A small image classifier, trained from scratch.
Model: 9.39M parameters, 64-pixel images, arch coatnet, num experts 4.
Data: 194171 training examples, 5.9 epochs.
Rows from block 9 of a small image classifier, named by matrix and row number. Rows with one number within an expert belong to one neuron, the router's apart. Each number is 128 + 32 x the weight over its row's rms, rounded and kept within 0 to 255. All counts start at 0. Numbers have three digits each.
Before each expert's rows are labels from the 100 images, of 14976, where the router gives the expert most weight on average: "top examples" is what is common among them. Only what is clearly more common there than usual is listed. The data: microscope photos of single blood and bone marrow cells. In brackets: how many of the 100.
# router: router (model.blocks.9.mlp.router.weight, 4x384), inputs 192-239
# up: expert up (model.blocks.9.mlp.up, 4x384x384), inputs 192-239
# down: expert down (model.blocks.9.mlp.down, 4x384x384, transposed), outputs 192-239

# expert 3
top examples: smear: peripheral blood (100); cell type: platelet (61)
router.3:161101138067161106103182122130104168119153130090135106111117100135214083176120119139139108110094127075147192093128183224142114155142127122163137
up.0:079133097178122143159074147073158130117108123149152121165104122104135125078151175150146098123141151171121106121160101091123129108123132111137115
down.0:198115125089120141089077114160133148150147126152040104154106119103108080101057140091088184127134128089113174167160158162105107154101129168109102
up.1:121136166124094108150121135093104136121127195113106128161152171086045127175078132088123153143141075120101148119118086143091113177055118177100131
down.1:155107151143098128141124133143083103175106151128122099151115102136149153180095083139151161127085085065171141120087102158183171140146147137144209
up.2:103147136170079120189065150097152082131086159095136122140138125126135116143122126095108130114170086167093129110123044114124130167149121135152150
down.2:169147121139086169108090078187101116200118086124077085152114109107107081089105115152158176101100131088145123117125129112142053112084167137105107
up.3:134126171092127127102082148121102085140127135132074107158142166123078139150079137063123173144147101118103106132123103129135095174109108165095153
down.3:074114129118144086149174108124073116102127162111152154132135119101124194145122100120122149102113124110137160091083116143149095176151138115137170
up.4:050091146185120152160106121088175057122148179155125215134118117107067145085129094149097126106128116200109112094121065081100127117171142158190132
down.4:136155094135097125136065106150139103170095100070097085149144111100125100072125134142141136082125150150132114103107089077128081089143178104177108
up.5:125113151139125112089103152110183174108128138131134175171145164105075123098123129156130086116137170185131097122153141120107131125120171118087073
down.5:158141123127071120087099079108121150166147113161097121115148110129085102112097127129065218126174136076096138137103193122114123112079049151116119
up.6:083119203117161080092106226098188057104131129170108162132156125176187139083142133064097159199154108153108106148132111119142162122159175137099132
down.6:166120083126167124179155110143140120119061183133132132166080158146135125085129160181154098150160168159166118149166119106160092082114198077167105
up.7:137175113245160125121121098087092106102107111140173107103078112132160035077159117115143168165144174116142125185108124066127177042127134099123111
down.7:147149152092147122122096181180184133058103128081138146174153182167100080152103151134119054105160174174128109122155149113061144091107161112130137
up.8:143108086115127097101114134115131119138110127134117124150135138183163133143107123116158078155170094114123081162161155135118128072090131206085126
down.8:185126126101160133121172122157114163155126161146126068064108103166146125152129127192211121123070092084149140201186148138149118139145140154155147
up.9:133108137121131088091110121134160188092099166131163167177145135096117146096103173137147095127151168197119097110179144087123105117131152112120074
down.9:156132129097051116090059062131128130148173090149082127121128122094082104108074123097089227112167101081091166118121156142101058159096071161088109
up.10:121138127153161142148138123070170070133099109139131137101073133205213139124174100139174113199093097117118094181115107126171182071131118163167156
down.10:176117165106141103089069160146160162112156150127082103104161195146144087111116177073136139092187118139095154141174155179072114172137112132093065
up.11:080150154172145135194098147103178093123149156174181196106098087137110137147121125080096108133089100165093123143147007096093165199151073111151140
down.11:154214099157081137123087120164087142120090129094128091135135127115117075162122114126143143106151110124087102127140084099092109120119113092148164
up.12:088167096182158162181110156092124080129131106155147143166112188074099152103170185095129132131135155145107118094111050088154071168135144095137118
down.12:126090102105100080116186072162118179110162150127144127134112108106161147097142124115153100071073089122200198136133161142121106180178077149166130
up.13:150092162142095089106106182092107156104095162152168129180152171141120113116133154091140084098129150155142082128126151119148090111140115157096122
down.13:107110103115092096070110094151122146148153104119129121113124132156076114117096087121134136121121127106166161141183195135127113115121164218083148

# expert 2
top examples: cell type: erythroblast (73)
router.2:093094097126160118124073134121147103148112101151124128167133100178120091105153131089095123124133101133081082125132095130134075092106139165105162
up.0:160138189156140144051176136128127134142167112133134154120103186126149090137139111121173145137164128091146078142147160160147167132139111158078116
down.0:201104111123118108118145143071146148100089150147121109180107157132127132115089130139131113139148152095149101162144153095107189084143149148138139
up.1:149174140158124117149112121128125130141170141090132120143127149104125117072095136126056116135105148129180138126139132119117126086109178128079104
down.1:075114103169120170143114174145086135091125139158114074145129116102154153160116084089097218141109064097095186120134146195171166180129077129124163
up.2:104183122130093122121150147167085098113149100172203108077131135137155139205115170122168073103153171130128061120140128120127137162115105081050111
down.2:153106058151105109123131096083094132106120126133120044147113095104160145071140115141130137104138155070150155126123133054127154051099136141123101
up.3:086115119130129120131155122105178139095108166096166125105138119181150182162159135161183050111117155163162074125132152124139188084180149106158117
down.3:090159076129093103148060130110083109107096155106132150146139102088132118136099182136125132120173154178068123066065104085084100156104127063142115
up.4:148169136177144133114114151151094123166118043119138130126120151138105071072128083131133154143145170118153072128143118092121137104166129135126152
down.4:152126094167127153123142123100130126137114124117101102159098148135147127142160116141145183179095136082152130136189123105181182088159110169134145
up.5:136164092155111155130181131078121114127086109126199161131117126153172175184149086180189090162105153132171088121131183093125187107141121134162105
down.5:109135089185131123166136131082075116047101159146133158147139153091095121127122166142127131144151137128124138097135072111091141106114109082109071
up.6:108135110127143152128199130129087099130142046151149210129159165127150168094126066159130168122219177097162142156134176130175131065145167160086118
down.6:201118087184116118107162092118127106117116162082117115097124166154122140104152146123138110130085162138133138163134114109112115110143130149161135
up.7:143042190093177116090194187163137170132143133113117170211164123136108086125093136130108097135104138200145189170118130112085131139148180141095123
down.7:156125083202126147129112077151086164128115121135114095119109152111110183098121152093128180122101102085124216113132176111147126105070088130113131
up.8:132129136038143090130126130117138169133114121112104108145137128099152142125173132093059145141196110111108150138140148191144108161023152116091130
down.8:096169128106139123112135201144166135096130115212161183142161131056120121139096095144115130133133182156131060122131126129108180123100151132100124
up.9:139162167165102129106150144092138159114088176110123169141155156111105155166072115151136092184121121060141119055122150148095143140136094140134083
down.9:077132091167170135161148072087122080059155155128178128132105188103168192124128136087158113133100133179109171099129099125147108130113124084115102
up.10:167163146103095123141128117113089136106110138139111143159162162126088127081063094110090138157116131103173164091122162110111087095070159117079069
down.10:120137076156125157149107109108083129082127138139109102121116128110137191151137100124124177121076079116108206134160115169170139100117081116134117
up.11:099186115097089134153114114137090111130166170152180114081131187078097171103151134160110115149147128124127163120169102131136116172120095122123089
down.11:126179138169155165138094114122130133106182093150127075124103149082077086102172142121128150112118173112140111112180066121111090140130149115114108
up.12:166126174140146141101203140080143130100138108165152168127109176151133152126132097131134147180127145088164111120150199095169169077172140163102115
down.12:198089087184105112150131128094097135053096180145130163169120165119141111139118147152153105124093137145160143128151122110128194073135158094135125
up.13:112197133106146150158105092162128122124126132116131131100167150117106146095133107138124110146079119104130152101179097140132104172119092140141132
down.13:066189158153154121076164097136119087145181072066190191146119106078090121100154167174113146137113159124164051107090105078125054106182098100136120

# expert 1
top examples: cell type: blast (52)
router.1:088174134148121149151133107094167059096118171148117144112159098073087153057150144165133136115184164163107097101138103073088156102096156136175121
up.0:165095154139132127150090178136130112184097106103150054097076067162170099183139148137077099094079139149116101188174083158106136160118083112150185
down.0:172066063182162141175142088110095119079125169106139089127126148166124189163168125114155126105119080110137171136153132138153127089084098122093129
up.1:096146125094114176113163101098114119158154118131124145131085119127154144153115106115075154185164159069150057147125135137156068114116110173068116
down.1:176078081174119114158122085110089139087099174115122078125113143126171145115122122101163162091128090080176168187198142132157146075077121139074114
up.2:091140122097129139171154130110156145155106099149175138109078159088162136111144081097133113169106143111153073078130148091208130128140165149103119
down.2:116077095178121137177092143143120102075107120133143101149120135177170153095160132131172078081067119166169172082101075112168137132158146054171075
up.3:151165119136130134098159160186123143143159087101154110099176146174191144160169125052115115119112077114110143108117166202136126162170101110112163
down.3:131116105173148167138091113137093117136107121107108107166159150142094141149112126089123149156105112089157138148147120111157118067109089161095149
up.4:137153174130144164115122084150180113200138056108100121061082076135183063200144109104152167167103125061120066198131125189098122114139059194089154
down.4:167076091172162170181100089112099137099103135131137091167121160142153156104152109122135141108107138077184173186173086103176144050096134157119086
up.5:151086102072129109171099133162095135094110147071095111155171148152116159167142153058107131115121077109103199114141139169141084156089162113101134
down.5:155108052157184135167097095107089123093169138103092098141141120130124190141159152101140157143119110086129167171176105094152117082083117131067087
up.6:090177134087181144125156169103166127141110084168158149112101121107142117130158059118136127188130136131158020111192117107195155114131163201129155
down.6:094121165086088147125122183209158091141113073131135145175141109162177129088126110118119099116049124152162122086063133145137135149176134111145138
up.7:092122187110166131119163121133180139094130107124155148066132139128178118186090122090145071129088140154142093120120156160086186101128143090090117
down.7:153082088181114140166106115135072123096104155108118072156128146175186142137122139127153128108096118100161161179158116093153139065113117096125132
up.8:164144107084109139174079117134121147086085175091092096171126186140098101145140120103080146145120077077118171139165159158153109118090101132097114
down.8:105079032165150085149119097081136122103104183111073151141093158112131176065147171088086159151181121121089172138122145083116136098129128077146146
up.9:130138119058155103135061098162152134130165106071097152099150137164111162172146126093113095097143098130096160102159115210115040160103125175132168
down.9:134120092167147133094122115109109111110197123091085088120194078104094147165180183104088153151153117116063126158137155124074134166129081125106128
up.10:110082116112156071068128143143127171136123092105132077132158087175155103129114096110132116114138106107117103159084152167114114090119158126084140
down.10:162069072174115093163086071108121117121076127060135072157131121138136113115162154088128160049115109136132161144108103086127102108139137112140160
up.11:114192110127071103072161090114107137121179126151204094098113114127183111145138118108115131105164132123112134061093157148132121172163080089132131
down.11:102121164174105112072128136174113165160126113138135080097153095149155109130128115102175147092068071147154124109105135158162136170212100168119156
up.12:107165163086123087055120181194187200123194100094198078152134116171172128137143121124143089079052136148134132106099152195102099154156100087124131
down.12:162152148196099138103115170086123111111069141124151104121179163131094108154133129172120137143125111173138076148128153113135171106151129162163126
up.13:164102134131129095155088175204159117128116110094173079141095112168186112182166143132145099075097124155111093163133128147139132157139085090191191
down.13:144109054183134147201115115108075094084139164115122093144112156160144168150140110112145140134099093104145154116154123146161125103088127108110121

# expert 0
top examples: cell type: plasma cell (79)
router.0:149145121161070148148101114152102148127124088130183146148160197144101180166087148107160107142077092154145095166110139142113140183158079091087129
up.0:127188112105090148142067115136072134081131134130173104126107139091097105144128105116135076132156114131119117047123103188075068126092102099124077
down.0:111100079170126171163100101090142098118156095136139102156136161159166187117169117136144139110101115099153169137138125123181143084066107138075106
up.1:100129078108123094153121163124154139112142127107124094123159083087167082129159097148151078068072129147178093162123155097146123177159131123177170
down.1:167065060127154156183101152113143106100082136105101107154125167133125149152151135129104109096135140096160194127177061096144079060108120092158107
up.2:103138145134141116116094147127141131137130144136131121064139113137164101149191103082188154143143086120066163079127165172147120170129100159121136
down.2:152136059173151115151100126117149098124146158147084103148141073130158145123149151137125162128106133102068147153129087112111115137083113126135136
up.3:109119118112127116117151105087190066157156118129181174116165140174177206157178106166140098125153148108185081131149163107131167120162101151187149
down.3:055110092128124097148154117058110126038116167089143140148139098113141168112190154101129096163170100168115139079055118144119110174164121113184132
up.4:109104113023121160105124151121113112139146107211137117073127114150188126177104113115113108160110130081146064175126159123183152096101098151102149
down.4:132133173095131107132142146150153165103108160168160178175065138050074088148122093144110111107127149172133113147128092148113144134133164181185147
up.5:121210150136084142109126158132077122154137115236164102066144063084117106145104125129179142165113157088123046114128082143155137122049124130078104
down.5:155101172112159156088152124119108160166116134172086157158099070097087082038099117135126195153107167083147092145109090109121150119164130190144069
up.6:151168094128083097143084114108124117060132185114137132158137157114094066117117159142194076123131178138147068080132104164091136109145117149168100
down.6:161097067159123163162093105097100103099082137124142078160111167162139138140148108140167107115109106089193171143160134134178130083111074164139102
up.7:070118223156151115042138213146120147125144077123152131072153125132169120126130174073095160137109092141088110108111186133175133112093158084103079
down.7:084124138198172134136117118124155071148213077133107086109145107152189189074186138099127170101117099147072152137118075132140134148125108087118124
up.8:097163099131141092150147135138142091140142148101104107153145085122172131063151117168135105087075151146168160139118131066129153131186136130189166
down.8:163121066165150181164106100101091081142141100131131077133122133145128139133159109150158153119107145057171160176154086133176107079069111146104118
up.9:111141197084113041120107139164117154105101171028176069141159127145087088132119130081110136084051079169129191187124162140127142144168117113174138
down.9:115099140113122158193102109136097142164088089105122072123131115114139086084135148124150132133121084123140164121142113142174112143120116159084145
up.10:112113157151113137089132162052135104114146151182106140131115108164135170102135145115080178172210165079110115107104170117128132048079133131118087
down.10:153085114169170142146120137073153070082124120138116127155137146152161183121139143181125137133120149113178141185153114091159170047098151138149118
up.11:142129131080128109112067136111112162129130142100159140143115097124110104172136114114136085126145129111121087102101146209095052130060114157113090
down.11:124120102131073186159109084146093150130098107157179088140137132145148126125146083117175108137102112116215113102123126115166124128145059172106149
up.12:088109111129145074115106141126173084139141181114107153113203166137144157139115153167214079095098160154155148108120163103097140133170115131206152
down.12:133129105174138177139185129088121088120153103124168085101120137155120161139169090172176113154062160114203117126157085114174141055119117148131105
up.13:126082138070138112131146134108128131124119152196088154101136122090139198120081108130156164137159133142133124124121158106117110135118140156098120
down.13:135154133126169098111172166154130157085129123123158141152139141084102112110114123137110127106098166169124101127164061113091109113151134089149138