{
  "image_size": 64,
  "horizontal_flip": true,
  "targets": ["cell type", "smear"],
  "num_classes": [17, 2],
  "mlp_ratio": 3,
  "head_dim": 16,
  "lr": 0.0005,
  "beta2": 0.999,
  "batch_size": 128,
  "warmup_steps": 1780
}
Rows from block 9 of a small image classifier, named by matrix and row number. Rows with one number within an expert belong to one neuron, the router's apart. Each number is 128 + 32 x the weight over its row's rms, rounded and kept within 0 to 255. All counts start at 0. Numbers have three digits each.
Before each expert's rows are labels from the 100 images, of 14976, where the router gives the expert most weight on average: "strongest on" is what is common among them. Only what is clearly more common there than usual is listed. The data: microscope photos of single blood and bone marrow cells.
# router: router (model.blocks.9.mlp.router.weight, 4x384), inputs 336-383
# up: expert up (model.blocks.9.mlp.up, 4x384x384), inputs 336-383
# down: expert down (model.blocks.9.mlp.down, 4x384x384, transposed), outputs 336-383

# expert 0
strongest on: cell type: plasma cell
router.0:113140080122151124056126155131128121110119101116170109159164119122173058148149169102077097075133154115099105080147164161094130165128120142131135
up.0:142122138111163164086115139073086100108134171151063126088129145128062120180131139159101141141130113131183156142090135071171150108057090106155138
down.0:174130160142119131102179154154108112086167158100169113168130118071086072170131185127103142100112146166110056137125141139141135098146156171102105
up.1:166129101216187103130134109176160095162102117078115066058105112132154200108152108128232165117113142150085146172095126129124094119157174128089078
down.1:206101154159083130124161187154133113117176149052129151129088140084094154169140101155150092124155113130139170125155150136139108149157146195147146
up.2:096122111160180163157171100087146120118147152120114124160112119121098062110102144158114207121109116169146121160095094093124140123029116102120130
down.2:140081173145125140142147193115161092142168103042116142136112173097089133128118107138186115109093111124168104118105122130131132101109157136083161
up.3:135112125176123052153179146130112110119127155154132093144175107124142214176126100088152122133126125087093065118144051137139150134210161122176113
down.3:136171116141142113049109141081164088097114130140135118114121087130197141164196084156159153117145046154151114152128110130174178129149171149126133
up.4:065096178114125102155125114108125115143134118137108136133150177206042148150113130098130079167108121061115169112137149245157156121172139119151150
down.4:156130105211156125128091128141129162118101123160163106088123131105146205078166069091112085071137096134125139130156121075092123151185124102141128
up.5:111121190137177109131107169107165116114121170127093072131184165187045083124103118144118126082124154105149123098176181111142080115099078115128145
down.5:134123143155134113112143103116125180133050117145141167139165153153106127142154070130122146128123114128097121102147184098134123131113063076140173
up.6:123154112182161118133139156094084135152064164148077107056122129113134127162087108138132141161087130144118176174097120045160121097072104094161163
down.6:141097136128075140090176150182075117124177173111150136148078131063078117137148173086083122126094159168106090186098150092157130123142139173100105
up.7:153119112058135136153111120127145143161149148153131156152125145204149123091134157185170152176150122070085163130149112120149145113053117131142114
down.7:135148153084147124166191176105181094054157106103144104143144135136154104155113169142183163131141135129129090081148073170127153074143141186096144
up.8:192149141178121069134161091159137153155100119094158086151146174157141160101135099148188188084097167136110096125103120147119082131097138091103095
down.8:145103161130072122103186174168123140122203173065148150119159190120056139206117169119147118135140141140085094111135158130125118142143107150148164
up.9:157182103155116129130164122158136151141102147130128156151114063153153141052132125088187147168090140105086115193122131080118135131124133107134093
down.9:138130074108129160113138169077147147100115150126107156111129169084114128175195167123113124150104147199080138199118125180099127114132146195170181
up.10:126098189101083100142108125134115161144139156191143151142119186135118122171117096161132142174151109058085161101143123123179160082129119144129181
down.10:144110182141090092135153128174083145143166177097167136156145154100107149141094147151112079141167129129102123137160138109135105116200166138101091
up.11:087136111146162142123137140102113090141115165190081135075119146146037119153119135148128107185117156111152152163086112084164182086134124091221147
down.11:164124142167144134079160127090136133072128168154141097139124137143079095152166181119099110070094161177096083115132166133160133172163090189143121
up.12:118146142177149109156156068145114158144086123104118111159161129149150133127105159151171163114109157140121130150131097139113091156134148082087073
down.12:132114155108094054100168132190062138102162167121144127185200177129109112171114181125115161126147138114052086087159122132151106146144127168123093
up.13:125110141155126110134114135063135127230076131126100148134182127138116142112132127102121091116143094150149129164137093198188121121193148113158134
down.13:144131102169132070155090162108154135113118079136159108061158141122159181072133109164166110082111090128152132105155105085123091172174151142137108

# expert 1
strongest on: cell type: blast
router.1:140146130236127120135145139088129144176060190126107096140155140111133143117094105126125169079122123154124114118171085066135090109174120096131140
up.0:114096109054119087123121166180155152120148069083158111094085150123079085104183158163125137119073166175105138120124128199121157160135155146088096
down.0:141097169140087151093142163155123110115202185078151145129094137084097118168182154126149101146127117133138129178141139115155137143106137175084127
up.1:121102169104051093113175120138109149175152144137171132120143116114064107169067145077105134097164116108037092084127154212121177080121083120141107
down.1:136120161166103160126150194159115094133182181097131161124089119083065153178128141108136072126131156150186158159131176107113092140104148132114110
up.2:161076120185119135167135128078128117185096136140094113117151110128113203114080087118127134113144074124125111169133124140178113147096132096173119
down.2:194120134114163162129161158080148120066079123106130127146143121135144125143168128230148150111114125177135150122131126119212092147087185159113152
up.3:111139108074112132115150101146142086108212172126171135144110168119126093104117204129205165128177152078139133138130114176115217103112123095099038
down.3:129115161180108131081174159121077127121186168066187162145088188084084076141168175103121100116046164141078116090159184115105154158141110190114134
up.4:107126153096139150145162179133149119119143130137151131155110129110058097116131133031087111102106181124130102088125128200109184141096114144108102
down.4:149102148152085145118166163164102118129152171111161127135109138079079120153143178122118109142118128160133127173177150116111087179136142160114128
up.5:084106122115073135127169083129093068161167134068116136092103097069130098143103099131127156190151123142185176157113128145168192094050186101139083
down.5:141117161136102151095165156155100118154188179065177161116093155066099093184147132123154095114125092140143125117176150128131126135116113154107135
up.6:110100124154138117118137144078119122161105188143093104126161141183078214132085152092114117095108094102129105157139133165156093127129116099200127
down.6:132164178124182151141129140059138124047113099154123127123164136155192125133190149170091142105143130092101125105119078170180112119140159116150141
up.7:108135156126165175195093138136140086143148063153100121191139151161173123117160094096085085132153078115159126126185112147165115174123153158127081
down.7:181098156134096145130161192150115125144170160066163158144084153104106111126143175122145127138081181157103153130166132112134117143136146191087124
up.8:109080151140042127135167149141069132169164122129133150139064137076114113199111080114142162171089120143116132165098159114144183116056130096155169
down.8:181131141171068107113144127151126123142181145090152142108052124053137133152121129119131152149104090133136103167087111148137196104154159169090169
up.9:067132087102130167094170147105077097116134164084100156094130091075133091131092096125139117168149127152188139151096127136137190082061145111173111
down.9:099181098127127135084149131135142129154169141103170120094066152115164122183157099104144133132129091110133133095157157144110162085112115106101115
up.10:100152104119168174130123160164212068143130131143107131083119101167118143108098100101147093127147109121144118156111128124101179085165149136150088
down.10:149168109138108181096174172147133063141170146081142125083065112094141130110103151165151150147121142187165119152149125089123130140153164140117113
up.11:142118149124168101126122071155187112081125100187097080127169078153099160125119151096141129091139077102183039160129115104113130109112139109111109
down.11:098173117124215159128161138148185091069107089136081110167163119132169124158114162147109172134162126172097088073180096112134165129144112193134090
up.12:097114105099147100134134068169151149101124102201141158092110127169132120130166178128164124144090150085115102189154123141094130130143172114120057
down.12:111181124155181116089167129158135080156130140105095085124128091121176138141103129169110187093122102197145146049195141045118117153111141106098086
up.13:117111115068142092155121200128158112122156132100146122089090114134106154129170155177128113116070095150163168153137107163122119171164166157094095
down.13:161085146135098153052161176122103099138182189060176174124122158118092101152200113134142136114128118147142152155104131104162093141092144164089138

# expert 3
strongest on: smear: peripheral blood; cell type: platelet
router.3:126067118056120152162089059183133149102145097161121135130113134166103156130136135094143151209146146078149129204072125165149128154137125113114105
up.0:183137133150161130082109146080145175104062114098101168093132133109097146132109163170169103093077097156120109106126050080134115117109139145149163
down.0:105097168145073180150080142119139154145119099161121206102131157099063144150118135087103058140147092114186163128071172149091177071130156074127173
up.1:083135139134141131112135164124121141125113102075128116148143143070215066143148056127077148103127149148156190127126157129118126161065106154161150
down.1:160138151207103135146166148097115093094186098094102085126140149157118155178183154101112086105166146136116082125149120142173131165183181132162093
up.2:134166148183157107071177174061112097141126178062145122099102121102188143149154122136115143087130180156127124088123135060132194123121133115126138
down.2:149133134131092163118153175099133148134128117116087159057163156160054109163155139126138116124116144147101118114108181094068098133136112081160170
up.3:096119197129093133142165139141094128124136118056150171131149177074133033199133123144064130142104150146122186089136179160083137142116118133145156
down.3:137152127202133127119124099099138117080173068120123083130150124145157166089167123101129123114127114114151081151126135121157093166164161180178074
up.4:178162124219135123099162157033101132126141169134139121124155105107184154097107119166110134073149153159088118066126115069122125082161126136163121
down.4:176167119129113163108173174103147123182123111098082151034161132148111143182110145187198170140106136164116144099137144082089115092125137094154178
up.5:169141103171172156142110128076138178165027127148092178100144111145127126069113140170157088102121095140105110145164084113121085120116162114147148
down.5:173138176186098133115174126093141141181137150140160154106092133135075105107103116093157090116071142104117059120082167134110191053135126109121191
up.6:067127173173118115150127162115100125128089125098129152142127183149210141104137086154160134129095110129110168112148101094126131143172111170147189
down.6:152077136163084098094076123132108169206131128095118156069104116091095154123105110154186115101115110142102126120055099115101107176116090075164219
up.7:146121136120142102148088128160144103060112106141131084160080136173102149131117125134140165064108129117065075121180129081128091160144087155092156
down.7:096089118105131172167103113130077130167132162116147153124112109106155101077081141151134103115042141093144198128128101113104100138139168152057119
up.8:098151184160159122141132157121165087152115120145152157131098180098088166147108097103147051119090121138147135110105096116120129147131106155121167
down.8:073099136113123142124115144189157119161136148098083137107127128128128186167120125074170103154177117146111153112126107124087134159135074116156114
up.9:186111139163093131137106166059134157172034104158109196099160104125113126086117134128169089095123086162133134158178087102104101122107168121130149
down.9:148129147160075144125155120105119146139124112158123174092096112119071110117096139077117080148100142114154097130071161114138165050146141114140170
up.10:066106162138156095133153164155104090050133132108142107179096150093120149199084129102075121141098163149114111096099070139137114174130089187097123
down.10:065096194095143190153104146177149154148072146139110173131110134097122102118101128153162104155136098119167175130125137110081159057108151119063159
up.11:110145121190173089109114182050119110138115129113147107150117117095179137093193077129115102044126140129117165064150097068141156106115137201132124
down.11:167142110200136161150156190079118079126122082086127114091103115131125106149160103126141125056063135167163169074180131063149097187113162143111146
up.12:146140141159120102099159134113117124070123137063166069103154114083149076144112124189156171102116085160134139076141087130123097110134111171126158
down.12:113157071151088120091117100161160144119169126177118118132110092124151197166166142094123121133184123141113087136143127123139162150152135091143081
up.13:135113203152135078115148152130149105132083100134182159121155112072133078135109139154168099104093105181111167108134081121107113130110147124092148
down.13:096125100137132139126148086184109108164179129173096170105119082047142147164074175066096107176186135124088103130086098131085190096139137139168077

# expert 2
strongest on: cell type: erythroblast
router.2:110167182113146125134200205104119077118137177076185122061087147077121130140090085203166082095158083182106141076124085136117154102101083153156159
up.0:116138153072151142169126098173107148081141142160132150178151158133112133159097125129124098140134154154147137109173114151087119186099097132108091
down.0:120106158181123142145160101139105151155197146158154150175125091099083147166094141103127124103104130112163110151172155085146104125129158111078109
up.1:136106161066072142111100047154091192153113120154126132118193160195094147152067124116142121165125162055078126167175194116091146080120104104169132
down.1:123107122145116124101123133171095110091161106104109159141061149129123106161198145114149100141140124129124115118137135147116179132106113185107134
up.2:123140191075124089120054157137191075135130135148135072119147166167109135127125143115188055147112108099141147135175101149174063096118118077152053
down.2:142122191168127140107139126111160127184099129139130123151139110176050150147134156104143111072139085186110099115174203108169110112123107148099145
up.3:110134143140138111152132127137153123128141146174093135159093073139148191134139131131129122116129141139155086136150068073146135094120149119125068
down.3:163200079138169130058104159054196109096112094139111127084124095168137133136133071190161149058067077113150139135099102095170138093118122074143197
up.4:180133121023095130099102156146088161104113142162144123104086155173105095144093149203145132081118134126047175126150164120076049135149089144148170
down.4:151083144170073138097178139114084149153189175093184128156094134093065123190133177106118114103120115177115120104160147095110128167127139165112129
up.5:124124137131160057125148059143111103111144140182134060181111129157128193174146150116098096107160147122128117126143110110173072169136130092123077
down.5:194125145135151121114119110120117154151141118131153117142130121132115078105143119164132146038110114109148122120164127081185082100062121120073150
up.6:117128100090079145142134110167059137088150121124146134123147138139099149125065151081094149105155112126076137141152153161128136102194134108173138
down.6:153105168140095153124180110184118128125156131102155125140077109042078145180122156111155178105151152179117096149146109055109170121159112088105126
up.7:139111094145142168152148058122066130181122055181126217113141154143134113109133160094162128146059099129121134182143143121142107177144121086157132
down.7:159080158186120132115142149162125102131161124090157097096084140095083142115129138123147106150140140138080100171107130147131129133118102201154142
up.8:117112112137068149141127130124160134154125112147168165109072143103104155123198071086177107177104097110155093202107119175158202104118141123127189
down.8:133126149164212121167111111084147140122117087142129090149205146126124103039089074133089094055097115131139099105194173132142083147113155154134139
up.9:151170107151154132123137155108162164139111156145107136164089094178129167120085093070189119107112129082111101150126153107127132087090106126183112
down.9:163134172111119118086078146110138077079101100094107113149139100077156120139175129148134140088130059142142103151129063135183132143129205212097083
up.10:142120114126098162133122070129114172149089148134094155128174131183126113127081115093151166172177159090109143176123197104153147085109088086180172
down.10:144107178138136174089143137148122111114181147065139105124079128088090108199144140118115102121110136157151134134117144122134134122080109155114113
up.11:166128153120121147098054096092157162077107122121158088071171085124106109135113134126162127138113110092122110166129115124128130092085153124167168
down.11:101145117169165142154162175100132132071102119065101106076147142073099102192140141169164140093134060145115143090166110122096106131124115176122131
up.12:132125164133118129169158058175086189124127176178159140217146148102111127142068169096118153146166147127073112111149158121134118134122099129108082
down.12:154119140153108110124118125152079128164184148113119146166098100099126153118120156129111136082114141132131148123183143054163076142102164106081080
up.13:097103077138123113118140143100086129113092185107109094138153111122134128153105127140168157188132155081105117158108132111206176078077141123180156
down.13:142159095094144072120123109139133144115093147111173089049151156139141130148158127149159155118148103123081150072167113136093093168173075102134147